Weights of a small sound classifier: adamw at rate 0.0014, batches of 64.
Rows from block 8 of a small sound classifier, named by matrix and row number. Rows with one number belong to one neuron. Each number is 128 + 24 x the weight over its row's rms, rounded and kept within 0 to 255. All counts start at 0. Numbers have three digits each.
After each neuron's rows are labels from the 100 clips, of 14976, where the neuron reaches its highest value: "top examples" is what is common among them; "loudest band" is the band of the loudest frequency at the time of the peak. Only what is clearly more common there than usual is listed. The data: single notes of musical instruments (NSynth).
# fc1: second MLP up (model.blocks.8.mlp.fc1.weight, 1536x256), inputs 0-85
# fc2: second MLP down (model.blocks.8.mlp.fc2.weight, 256x1536, transposed), outputs 0-85

fc1.403:212103092131134093105137131098129132121112120141108142148104178141133088095122170108153068138118096154132150144140142173177123121162134146137135109107108133152108116169186140124139107158094108107110126125137105111158110147145108170130137119102155113132166116
fc2.403:118136161137133142118145117141101127227124103169148130117149126123124136158091108130126134091136203139165153147134124110144157125123130120117121215092136113108128132124098143141099146132120130117131119116110155116155110091106111103107124126135127106135113136
top examples: pitch class A#; octave 6; note: A#6
loudest band: 1000 to 2000 Hz; 2000 to 4000 Hz

fc1.313:140142120114190102173161144163128118149146104129172181148165157113131089119119119125119125141108126152128088122161087105128112112084155137128111111142119129132098132138103154141117120137137146137085105154130145143122118109111115174096162079078121130093135127
fc2.313:127123124112137130161161119131121098181129123124156139145117133147068089142097115127105075156127153161141110182146099109178152101108135118158134176119130106141124114120098115132139101128130123135127124141089120129125126115115153126087126139067113160127129137
top examples: pitch class F#; note: F#5
loudest band: 500 to 1000 Hz

fc1.145:120092136101143086126136123178137124107116126122126129112167061162130119109149143130126131150088152118091139136119080171142136111117118138108118102123140128067149178112092120115091111132131113136141129182153135141138149101129126139095129073126093122129114109
fc2.145:162137132115095156124134134124124148135144143115138125144112185108115120149117130128116176122127089095165129148123167113092086135102115123157130143139114156166086113140158114118156113136148129120121142122084143118138120146102156107126119152117147131117122121
top examples: pitch class G
loudest band: 500 to 1000 Hz

fc1.148:123139116151111092128123109166132170123124103136105155083145144132165113139127110144130147130146144103167112099111111093095102119089125127093127108135095143117107124101182144158110123078115164118115126175148131150121118184091113192123124169153128122134144102
fc2.148:136135126116115125103084127139129118097132107137107142113126114161097150105115106115135120125126141172105128185125130088112099148181150127115129130132107145115114142128134128117124149122131135126129125148140151134122113143128103128133125131183106128138125104
top examples: pitch class G; octave 3; note: G3
loudest band: 250 to 500 Hz

fc1.633:154141144136120118149152076118107133150123162114112075121108079119111107129127109163141140133114128139099120169140095161124121152156128139116154117113155135124138111183126145121130132127145146181129186184125093179104157144168119121090078151118158126135136125
fc2.633:137104129080145102092100093157111147186129093156161119144161179121150102135080110119100134148151140119133093154140127132144137122143139168122119161125128102125134136140138143100123134108127098132109146131099134098163143130107130124124121143098112097140132114
top examples: pitch class F; octave 6; note: F6
loudest band: 1000 to 2000 Hz

fc1.551:135136107161127114148147102102117153068141174077134133161133148162102117116099080111140104123099112176123137099112119106155127125141099111142107131115140105110169132134152119113126124118115130180108125155144108125154117135181141159166163139202149170130121102
fc2.551:124128138092129111089120103178120114203122048164150136119139123113164128116111137135129131135155131097148115159131170109146136137138169130110130155105140119157098144144126139110135110117105140095098113108047133129142164128102133111104108134073118096137121125
top examples: pitch class F#; note: F#5
loudest band: 2000 to 4000 Hz

fc1.728:159082165078138115144145153068150149116160144116101113122161149145151104142074074130096125117138109145127104086147127135110124194119114145135171128111137138162136137114173165084141108168116142110143111124177144111163095129142167128128083140121149124087116172
fc2.728:104142140137124125122116122125119119168090100186167128147089161127150145157128137109117088159121122141158126167138145139164127112141125155107110155117113089118088177125103109104095117107108125150155125124084126126122126102110113111118162112102120133128137130
top examples: pitch class F
loudest band: 2000 to 4000 Hz

fc1.672:104091114110097086097104104095129153144134134091119140138176113153140090093078084116159148151167148146139176105115137125139146145102143127153158100112171149155134091143163127137106134144115157136133147153140112103090159161152124131139095122127156152155183139
fc2.672:148131112129101151111109145144107117194092079191137115127149155134114144139140121110137104099109161129160113152153156112164122111150112144143157197105127095128111172126129119108158122114108105122112132127078142101147124131088132104110144136109100108139094131
top examples: pitch class A#; octave 3; note: A#3
loudest band: 250 to 500 Hz

fc1.449:141126091136200111175161116157121136139142105144156170123148118122140106151132132141126100120114133161137079133164094107108106127083141126121109096131136133128136113129120155175122139177144143112097126170123129140113126136139096173143155051112115126109122127
fc2.449:139129136128137139161164130140136089146126142127141126151129133136080089141104129139095072163109136144125129174146129123189144133125115134174132169123140106153117122149096098125132095146118112143132138134114122107117122122131160128114127134072107162132144128
top examples: pitch class F#; note: F#3
loudest band: 250 to 500 Hz; 500 to 1000 Hz

fc1.602:140150118158126103106132128088136151093156153109125150144139190083180126158116120133125130122079117126129141103143171144065090166110073100143136113123135109163119105131159138141146131170126178104110119118125099111119118193115154125157128164128191105127134136
fc2.602:144138140133093141119177110119127139177129141106127133132122182123121102149105126131116143141154109131174120137118188129109105126134120126180139131141131124175116126148147109128165105131137122132137132119090138112150131146081159110141124131139156142123143120
top examples: pitch class D; note: D7; note: D3
loudest band: 2000 to 4000 Hz

fc1.55:185105106168166121153148121121108141114105149144167154112092125117106055109119139163155135138137132177115114139093111163138156156150106131133121124098097112179168097154136119173156141153130120105135115146111129135163131101138091123127135135120137177167138181
fc2.55:102124125110115125108106141173134126191125098184115133093134119105112132127111072149142147099128145111165133167126178111150131126140133138117143197121126121106110134105136126116131144092144127138135141131099118114163132129092117142113134146107095089142135107
top examples: pitch class F#; note: F#5
loudest band: 2000 to 4000 Hz

fc1.162:171165117107132099130137153111160125111156149109172185158126221130139128178102115158133124125093121118127114127151128126094085151111120115124112135153097114156124116131147146156136136155129140118094130144089118120090100189109133151107159136101164113109148110
fc2.162:143136140121110140155193110122124145189130136109141138125127162101118102159108132133110133135138126134191117144126149119128134110115121123190129135136121115176131106131143102134180101134139132140135141120067132114148129136071165111113118143112145141112133133
top examples: pitch class D; octave 5; note: D5
loudest band: 500 to 1000 Hz

fc1.273:141150139183126142112137128083135156095127189125066097107130165161162133091151130131182148116158113112117136077085159134108124138129135142121134111126134116142129105114144137090132172111111089109178137138166128135112110160141102114152135134191169126146168112
fc2.273:116131105092135098130122127152111109172113077151175157166132130147078104147103115130092083140139133149162125197162105105188136118133139131124134164135122144129111134131116123123126111128139116134102126133107139113147120093138129122098130147056090138133120132
top examples: synthetic; pitch class F
loudest band: 1000 to 2000 Hz; 4000 to 8000 Hz

fc1.430:148093113162133133136135139121147129096127150129146103152128133146141099122113116136132145130108114175138167182109170131124138139141141132111105118145106098131100108148137163170135141134116154190133115151129146179090129160168142148108121127145149125114162161
fc2.430:109133130120143110130109125166116140246112144160135142107161159122125120122106127123141130086173184111153121181158151144141146143129144114086131213095108117138121135135142135138116119144116117112153141116109150104131136129103103115147144159124117106151135088
top examples: pitch class F; octave 6; note: F6
loudest band: 1000 to 2000 Hz

fc1.648:163149130114129121155113135116174155073148157110147161137139197090167152129121130142120139143105117103115160128142134129059131171070094103111126129139104114147124106133121172148105131146128158089152108111108085115106083160112141154129129150142158102111116135
fc2.648:139145137121112130122158121113108132196139125110128147131127156112145116139124135130092152125111098124169116111106187115146113092159147143182126121151113121182122131113159113118157105126128125136128129131090132120166136126082127116107126139099141134127141121
top examples: pitch class D
loudest band: 2000 to 4000 Hz

fc1.7:142130085137165105097100113085081134111145106145175185141142181162141126133132103093131121143115127154113113122146124122106083132119143099062129115139096146149101133128151192117122179151141141117084118116135125142125114116122108159152121136151129142133149123
fc2.7:105130151124096139163178130143138119146122159134108094136130096136135152117137155149105128124124134119178155103130119153191199141132108168169133147108143094124177124113109091142124114121123107153140142136157119088142139110151148105117127135125119145112111148
top examples: pitch class D; mallet
loudest band: 1000 to 2000 Hz

fc1.193:172126096097142068155128133132140108126142150116118114170138156201117106165100142125103170134120173164141105157128152150109181123121138120160138094127115115155094088138158131105129144107101126105083150123153117113140105150158129138122100112164131126108138127
fc2.193:099109103107148150115116165171118137200131084172152127153135125112151125119133140150124128137134129149147129150152152126133152139162124167114149203096128106114142150145120123106167110139126094142146152148132119104177125111120124078099160127106113113144108105
top examples: pitch class A#; octave 5; note: A#5
loudest band: 500 to 1000 Hz

fc1.385:157133176148151134126127150095116120147124114160117128123092139099147141108204158081128142115150111134145127103122087098080107134158111108112162109125108125095135099119177125120112129168129099144138134156146091159138130079104160124115151128162118121096109110
fc2.385:132144138123140145179137136133145093078125121109109120113130090143085153116136108157143132169072113097112113095115093124130120132169128099113073098127135120108134189131106123142130135146099153137123107163129151159117142161165141130121135112092161168149139142
top examples: synthetic; pitch class E
loudest band: 4000 to 8000 Hz

fc1.266:164142113125194122164165143159127113145132098150155176123132150147140111124139126114135137153112136150101109117119106110095098106088131125117118086150140148137120124104099143177132131158134139141092093153135142132137131111131130159117129079113098104123143128
fc2.266:125117134127119142149160117141118124184136126119155129141114138135074087135099121142115074135122156146161126205141120134203166142111140128160129177109126119151123113137114120111126093137105118124134133125071124116126129118120155115099132137069133142138131136
top examples: pitch class F#; note: F#5
loudest band: 500 to 1000 Hz

fc1.344:156174123142107135126129144106137144104181171112153154162131201105164129141112122149154137110111111121125135121136166120076098147128108093134129131130101128149116098127179140137140116157138169114117135109120100124131113203112128142124131154124185125133145120
fc2.344:140136135108106141124159118111124137167129138124141142135124178112148111162108129136116142151143108115167116125110164115099099111138119121181120125138122114175124117134153112151154110130150129131123135128078138114136129146078157120125122138131151122125148114
top examples: pitch class D; note: D3; note: D7
loudest band: 2000 to 4000 Hz

fc1.408:127100102145116125116140134118110154105116095132132111094123132158143096171144151153167130143179154137101126082091082119088131093103102123121111134127143117125166143148124156133093163109116128093137111121147112140122147143112114178189125091141125150154094127
fc2.408:155136138137116148117141115102118121201134101118146116113129119133110112119110105132140092135177125193163102129145135105116150117174143110097154135111119090129165131146113132163142143128165140129110141105124128144121125153093152124106124127161149134127133145
top examples: pitch class E; octave 3; note: E3
loudest band: 250 to 500 Hz

fc1.6:120115112175142133122154149131120149137149093126130101111123115137135097143130141111191131159201175167101102080071100100068117152075112118128120120119129114149175139136096140155114155080117133099144139136140104145118118157115085138168121086157157127128111107
fc2.6:131137103126150115116108124110130118202125100115141132115127119122095108134119109128128099124191131197155112141137126107130147101183141110088135136114113088115165129122114143156139135121162132129109129117119126150125132132098129132107130123171132133128136148
top examples: pitch class E; note: E3; note: E4
loudest band: 500 to 1000 Hz

fc1.63:098140112137125102132120147153110105069089149092170124081110177155153123138132138104166116167140124154131127139113111135140187140144138169138131132172146130184143063140116150194142109146110109121129135138160119133122135123104103150137116115169130124107131118
fc2.63:134139123129128149112139140141118133190140107167146127148149117105144156129116134149090101133142174159149116131117186155139072072117116133099102170101120123114115146107155152088137147105119143129116128143091147113147125140111132104090156120110126075124124120
top examples: pitch class F#; octave 5
loudest band: 1000 to 2000 Hz; 2000 to 4000 Hz

fc1.262:160115122154124124128158137113151139101122117162110107103163096150140141151110128137111131121115131135098108084122133151067111203118133112132116065126149134149131145122118165135139147189106117129159112109158111118124094160124114145187090074152122112110159115
fc2.262:145134133175095137115154130113132116110123151122100101129130146112122096130123143144126120130122119151097129127123204157123103170150119140147148121120140129145119140167140114100133115128100130133131148128180130103124121153135126111186137128144133131130160112
top examples: pitch class F; octave 7; note: F7
loudest band: 2000 to 4000 Hz

fc1.377:157181120124111109133158128110162152109173167137145140128139199083156128154127119134165161139118110118137143104122147136072099142117073108166132142133102114153119079149162158134139131168129164117120119109085101110129125170111131115116129128143174111090156126
fc2.377:147122128120109137134166118112117137154122138114134140134125177112131102155112135128112134145132104115166114136102168118115102106135128135189116117146123116184119124133154114135159108130130123133136127137085134121147125137070144128128117138109149139124153109
top examples: pitch class D; note: D3
loudest band: 2000 to 4000 Hz