Weights of a small sound classifier: arch conformer, layers 12.
Rows from block 4 of a small sound classifier, named by matrix and row number. Rows with one number belong to one neuron. Each number is 128 + 24 x the weight over its row's rms, rounded and kept within 0 to 255. All counts start at 0. Numbers have three digits each.
Before each neuron's rows are labels from the 100 clips, of 14976, where the neuron reaches its highest value: "responds to" is what is common among them. Only what is clearly more common there than usual is listed. The data: single notes of musical instruments (NSynth). In brackets: how many of the 100.
# fc1: second MLP up (model.blocks.4.mlp.fc1.weight, 1536x256), inputs 86-171
# fc2: second MLP down (model.blocks.4.mlp.fc2.weight, 256x1536, transposed), outputs 86-171

responds to: octave 1 (43)
fc1.418:109136112111120161151141133101125119128123073155099122142120116155126116128109107108125148159092109148141125147173097103153157107117117133105132121172137162137108133156171149118128125164146139117092114152151164140142119144151166125136092088133117136127128066
fc2.418:158099144122073122108148093153113151157162165102133147108151168158123130095156131109119079073142166097115136154092105119118125130152172090154189119121144084134134130111124129132109118172133136136129121149130137160183131118065132120102106149131146170156144163

responds to: pitch class A (82); note: A4 (38); note: A3 (32)
fc1.441:113120124132168127138121137116123103113137137134070137158092173089136105099102125110143129136144125090094135118188175124150165165091104096149143129159167080166110141138187136123095161133167162131111096080118110165194132154186102116119094125148099092130119104
fc2.441:112093128125128155127138104152088141176139140110128094102125138108157118120142107107080113091153153123106127141133172149121121135155174118134185101139156089094141087096128104100097118133113134136119136147177190120137153116133112114120137150100094183161141142

responds to: octave 4 (51)
fc1.490:137143118087135133101114142132145091129085125136174123119155137149093163141147137137054123130169134146141190175098113118158117083139103082117142110187179147141108119150136089088114149127137141138086133117109180115153145123162113166116154128123108119114112091
fc2.490:124121129115153131170121129122137140078121158105115122136137129089125117083125121065141104208139112139148121129129157113080112121084155113126120113130104118134095107073104147104137134128106089123110095144151101130104104134148087141119148122112092113148134138

responds to: pitch class A (69); organ (51)
fc1.533:165101139113136144123125120118127150118134140117120096097148086132140130112119115130133160124116129117118162083162146142151144148125160104138154140120169152173157167136166112160123168095173156135145162140139078151161159087180103126156109129114120124114105113
fc2.533:155154122150088119135117100134113109170122099136125136134098158097124113134111082122079090146177134147110105160126131132091142099229148161115135114130124123069113112113117115069154174130120139145127147125126118100117126128134130132088108158132137103134149157

responds to: pitch class A (100); octave 5 (69); note: A5 (69)
fc1.71:112114127128168144134119131179170110123160151150111156157121165122136133134129110133125132137130151125141111099165183126142202166082149144160154146157113108114160152142148083146118093151117123109127133149163146145146116131144137134125114139130119095133100115
fc2.71:092116115167170145115137101104153144136097139104137115120096164083111096147153091120119136130175155165090123142175151088091135164158121119151127086123123104112158095098103072141126079140149126115145122132175161085089135130154103132091137153086131149127106171

responds to: pitch class A# (65); instrument family: organ (49); note: A#2 (41)
fc1.298:161123155148161102123111197140140153123139124183130140144132120116123174119117116172133128110139163146124111117160128154166144105130102109119135132102112193148118107080138088106126189158125120163167124153137153099146126086161154108130098150133126125101139131
fc2.298:146157122138089080167150078152129139115134151101146141112134130134118117138125092142157111149124105133123127166101148140074093110140107136120084124116125110062139154187119149131122126142103152099109168112142107072115130117142101090126118149117135105136139143

responds to: pitch class A (73); octave 3 (64); note: A3 (58)
fc1.420:132131113108115114136111123137116111151100190146120078166164122135123168136125105120163132131102093091101140160164135136159175148122143161104169157165162093157168174135191121119094134090157114128105118126157134150132115115137165103143125156130139122115109132
fc2.420:141144142134146158101132175108113141145117105104118183102125114122123153147142118101129143169171167210125135123082147135153137116191135110137137146107121181150102100100096111128187181153113110113154130118113124107059123124169123132104150151124125135147132127

responds to: octave 7 (39); pitch class C (31); note: C7 (27)
fc1.185:114143129137157129158122131138148172119166132142145110165140133108154134145135138135121146099142149135166122148126101128126132128128102199138133159153165146090104177106097120184133091104128132148191130132101113150158155158122144162172115118142132113104102123
fc2.185:101145113155105092136123138140123149103148112174116099131121088145116098103096145138100133091142138100159083138139084098151128119096107174128101132100119122132108177151115138186130083143137104118135114132117129133119128143112114153155139107108147094092128139

responds to: pitch class E (85); instrument family: organ (48); note: E5 (30)
fc1.482:127114132142162149134126126148181103101137180166123186171132158144121117162136109150176137122134149131162145123193136118131153160085144125158147126161139098107152141136102112110122077135152138131120175138151136121137109128112130120130118111139127095122107134
fc2.482:116139128147147128135133112102143105150110149102128152112120155122130075137150085157152139147132152146113134136176135073142130166145095100129114107135124097111139114134101067117119039128146124117141133123158139070084125112141108125118121148097145119101110148

responds to: pitch class F (98); note: F4 (44); note: F7 (39)
fc1.510:111124136158123137141141106163161143108129090153123083159118143101149134131133121134098140109115119132130135151106106167125140132086152110149110142121137121173131144174198137144121181137120100160100124146128138159143122163095155133119119116161142151151124124
fc2.510:154078128124125146116130130152141146118086099129119074139112133117114165114140125100095108128074104118095125134108112151080129124152162114141090110100124095167132087133176142155146181108101123142104090108106096094066100121112118124090129136144137178188132127

responds to: octave 7 (46); pitch class A# (32)
fc1.325:167155106086144071154080156130114139182125114127191132150090124124142110128096095127081122130142128162132083131159150154106131132108118127134146132113135139100124124157152137117154086173129147106143141123139118111168100110139150135121128149152083122152113132
fc2.325:081126139116117153105131147137139079149117147119104148092084108142113103165140119142157155126139162142116130117163147120126146158143155133126169113131117102152125115126113078138095161113112137111104125142144146102127139133120092093168122132090100125135171148

responds to: pitch class A# (48); pitch class B (28)
fc1.382:134154131127144176139144187118110127126129121139111159119158154158118168121115123159121133108142122100151149124103135158151136127135113113158130150138143128064123169113117125145138082065137122144124132137129108110160146166097153158162132131123118132134130103
fc2.382:117095120129111138125139170131126136166173116103069141143098123144140138115132153085113144143127148155152101088117187132146159128164141181138168154162111118148126189140070114175115118124122116105129134141080139110127120175112130108145131123115124142133107127

responds to: pitch class F (99); octave 4 (70); note: F4 (70)
fc1.735:087115121146152160124125099154168133096116105132130068142103113104137143138140136150102131140155115112127125131084135151125112126134155136168123122117112130216112156160180103164101193134136164159163142180141165166137132120106135152114143148148156152151119135
fc2.735:171084145157123116124111126115119179130119086137106069132162117070100163136124125109110138161128120127130126151104125122080139105151125111137112128065105147166119093094164156123149177107093096141111096096094098096084100107117135139101127129134149127127116144

responds to: pitch class A (100); octave 5 (43); note: A5 (43)
fc1.348:117108106146183154119105130132156133101149157136130153156117170115119112124126106124136133151151161143143112125179174115135179161093157153156144132148137100124167153137134097146108113127163126111135153135175145143160122147130120115135119139114124099136109137
fc2.348:093111116164170152115151114111149145144105139099129118116097162094117103148156103116115138134172165168089122140171162093093137155167125109157125104116125110119161095096106065136119075131148130116140107131170170090090136141147105133091137154084125161139109167

responds to: pitch class F (83); note: F4 (29); note: F6 (26)
fc1.260:156124146131155149143122085142149135123109106145101109121144133120112120150150141140121141104086108126104111137125147173083079113129110121141153121127141118137145173136162143160116122081107144174084097119143132140168140154180166130133146143114132100148123131
fc2.260:086138108115136150121122182125087133090116147153128101150121094150110142090098111103106154113136155123112109117069100096138134101106162116121085146092123149140118115115155129146101166140128103135131072139102097149106108131088118142113128083124118124171157106

responds to: pitch class F (99); note: F3 (57); note: F4 (36)
fc1.161:113118139126134140145158116149188100084103104145140115129119143120120119134151138135120160118146126143129104143089132177102165148140131140151111134170150129181153138190173175140147165091119151177130131118138142154124126169157095112122104152125145129181088151
fc2.161:163064132134084148120113130119122147162101101124094123106109082107129155078120169107123117134090114156117120122107124115144105121164134153128127111137096119132118087138129125147118138129127087130127128097065109078076102087123106118168100138134122159145131107

responds to: octave 1 (70); bass (68); source: synthetic (66)
fc1.58:159157135158154145143131152115136114076154174172125120141102134162130138148101123126150143140160139146149111111136103141164143112077151107126140126146136143164142175116137155131142173121128116121098134163147116185177131150127139150129180096163130123129134108
fc2.58:159139168110119099128127130136119098168146128123121183102136127175139138123163105160165114083125109140158124139125135155122122137120139098123158162152128155120114183168147153122110142132104154148129178117116073168204119139069133110113126136111134100128143122

responds to: pitch class E (100); note: E3 (52); note: E4 (31)
fc1.688:131136145148143130157123105142188102112134162132125180147151151183130111177140112161171150114133116117170139109178107121147101162063121116135135118152138126142092150182112117125131078102156189126131139151144121142160129137102117116145122111125157110108115145
fc2.688:135141130141103091151120096117141079139102147166132147129125127142132099134145105184166156106095124105124128156158067069155121152114088109126090106144129087136133126158132105124105073145137122120129158125121100082089127074110121122156135123102159087076122147

responds to: pitch class A# (40); octave 6 (35); octave 7 (26)
fc1.187:103132146147113125113132135152111148164120142120147138157144148153127149117120059143130126106128140127134136163125121134122141125122167145163163116077111117152152121120152136096091151158064161128180133153117122143156136139123157136156112068115149082063136141
fc2.187:128101113096148116116112153122152141122133133162087096074158122101114149166155166139139132146139129102102122117123117110157136096098125140127124104135114170119133126094126093129128138085139120159134179075150127064057106103137118122145140152111132141153110134

responds to: pitch class A# (99); note: A#4 (31); note: A#5 (26)
fc1.720:142121138125130131133135133141117138135155105157153135127136165124137107152156103161132116132131120128157147113170163176140190139118134172138162139134142127112143165115114172126121152138140153186135138142116123126157126131158137132116123133170130113096129142
fc2.720:130136143140081071118104106114081119130154121155166114124133137120114115133112096142146106157128135109123128127160115150137144138122131165131165103091134180120133131104117176112128170172131142147139181127126079080129126076114141124141118108151123114091152118

responds to: octave 1 (48); octave 2 (36); brass (31)
fc1.748:145140097131127093105126093141118130127122132087163076137146166154127110119150101175125130096120130118145136107157107124140129133152105187148138143156178113159126158124126097138121095086130137109156129100123072134171125128159123151165107168121118134078125127
fc2.748:132152167116126136124124139144098108120103121125093162081118102107137124117135100122110109146143133139117150135057112120101151105163146081122118119103114160130115160148115104078142157116117133139136118130097159085119138152139130159103148109102142139147138097

responds to: octave 7 (46); pitch class D# (42); note: D#7 (30)
fc1.361:141119148127086151156157144160108144189150137141158102129154170094127136113101101135168113126177126126126156159115133149130159089148149135101159142176119112133140136136113117134130171152084097132162148134133122121145121125134133125133110113179164092109125134
fc2.361:125149090167107119106154130107159104116137129144151121114104145094131137164131114150137108157081126134116112139151097154106142133150136113140134088109112158152152128138119106108170144127147110131131161123148126077095118081120107136122121159150142150123128115

responds to: pitch class E (100); note: E4 (42); note: E3 (29)
fc1.372:145124124141140137149125112131173123119131144164123178167149137184145134158136121182166144116122127092163139124194083123148129144098133103140113119173125113132104162175093109144143087133140165113140165145143119139139110108112151125148150111150117098083131159
fc2.372:136148130150111084146123104115131069154113154140143155116115154144148103139152094183169136122102131115122140140172092080153129158125092109132118099150131099128142148154109103123103059143144142114131166128118113072102130074103114117141115127106145098074112141

responds to: pitch class F (79); string (28)
fc1.308:148097121112120133130105104134139110115108104122118091132121118125116173129137170133117114090116099112154139137102146158106117134132137112155129167198145086146144143170190111150110146082116149190110166108109129125158105115152140104141135168114151123136163128
fc2.308:150120122134135193123130176139111169150096122069097126130146114138120169095120143081126128145127122143124167139042116118121118102197153081123105147118119153151123069099144122124149140101109133119113079139121128107059100120129149131086129144135130197191143107

responds to: pitch class E (100); note: E3 (41); note: E4 (36)
fc1.759:129135135140147128138113111144168098092126148151118177153151153160130116181134115163170145111130108088159136120166101136169140148076128125126124113166136116140092141198084130110138096134160180128127157143145145147152121125109119129143130111130122073100111152
fc2.759:139141127146103085149122102122142078140113152161134149125130136153144101134143104192173139116090121106127139140168084071147117160110078107131099110152130092133132141165121107113102066138136135111122160126121105084102130071102116117149119125111157096065115142

responds to: pitch class E (100); note: E4 (50); note: E3 (42)
fc1.194:126156125134156109138137131149180123095150156176125182168150127162135127160108127158172143120168124102174128117166086145171132161095126122145116137177123112142117155164111128128126095124160161109140161152149103144136105127147141130132119118134127092113133162
fc2.194:125144127152101087145110107117122074164117138129149138114108148125136078128136104174154137144099132134106144121192100106151132152127105127129120074125138109098140127142089104128110055152133128119139151119130106047090141077108108115135107119114139108084129137

responds to: octave 1 (44); guitar (38); octave 2 (38)
fc1.609:138155123151118154130122174147144143136126105125148120143170113160134111135130148120128140122145135114166100127126139154119144119127115138127120152157155156121123178142107113171153090077104153157143154110083136123162151183125153156151154124116126090131103104
fc2.609:112160147111137133136126171154158120114178148118108171144154140198114121149131134120129138129149118106178137122121158170142131141114126138135136194124123170157116194158137130133145120128126157117128137145122106185173111207139131146112142121132165127127104120

responds to: pitch class A (99); note: A4 (35)
fc1.155:129139100159188138117122137118143162123148143144120152161115159115128161111121114153128127128137120131130137116166166111140190157107155167150165112136150121119163177126114118123118120121143121098128148150170169151139116111107143133116108115128137101105126125
fc2.155:107146112139159157138123162136128116135108147070123132121114137115131126104141124111144151166118146165108135130153123140127129113160143104124108131144117090115139080130099092149133056145137119115133082134159126096074115120139120141129141153129117154179145156

responds to: octave 4 (42); mallet (39); pitch class: B (25)
fc1.634:151100113091111121169086106182140106123145176104137150174165106138108108106131153117119148138143094130127135106111160131141180153159113156137115146135125139176152113132162140181108130100155097150094098109111120131150136133134131120120133155130157161100124142
fc2.634:131144136131149154088136189088118118126102113137099133138124132083124156167116083108133142113139150135149125142127123150111147108110118112123135109097121116108112138101108126082169167094104107101154122112122154086084119123154122166142145121113091090145140096

responds to: pitch class A# (100); note: A#3 (27)
fc1.0:138117141126138114165145140143116122123177134131139127153135148131135119153150103138121129148130114136163114146138163154136249101096149184132108108156150111098144182116117149151126164107145158173151125123126129128159154139183149127117116148126136114107113117
fc2.0:139128142115112113101108108105125104121123130136149130119108105127115131114115138132162151153114136136114115116185125158124114135117116177130163111135106169104125092117102182120145146160121120140167157119107047047093111087139121109196128130121096119126153121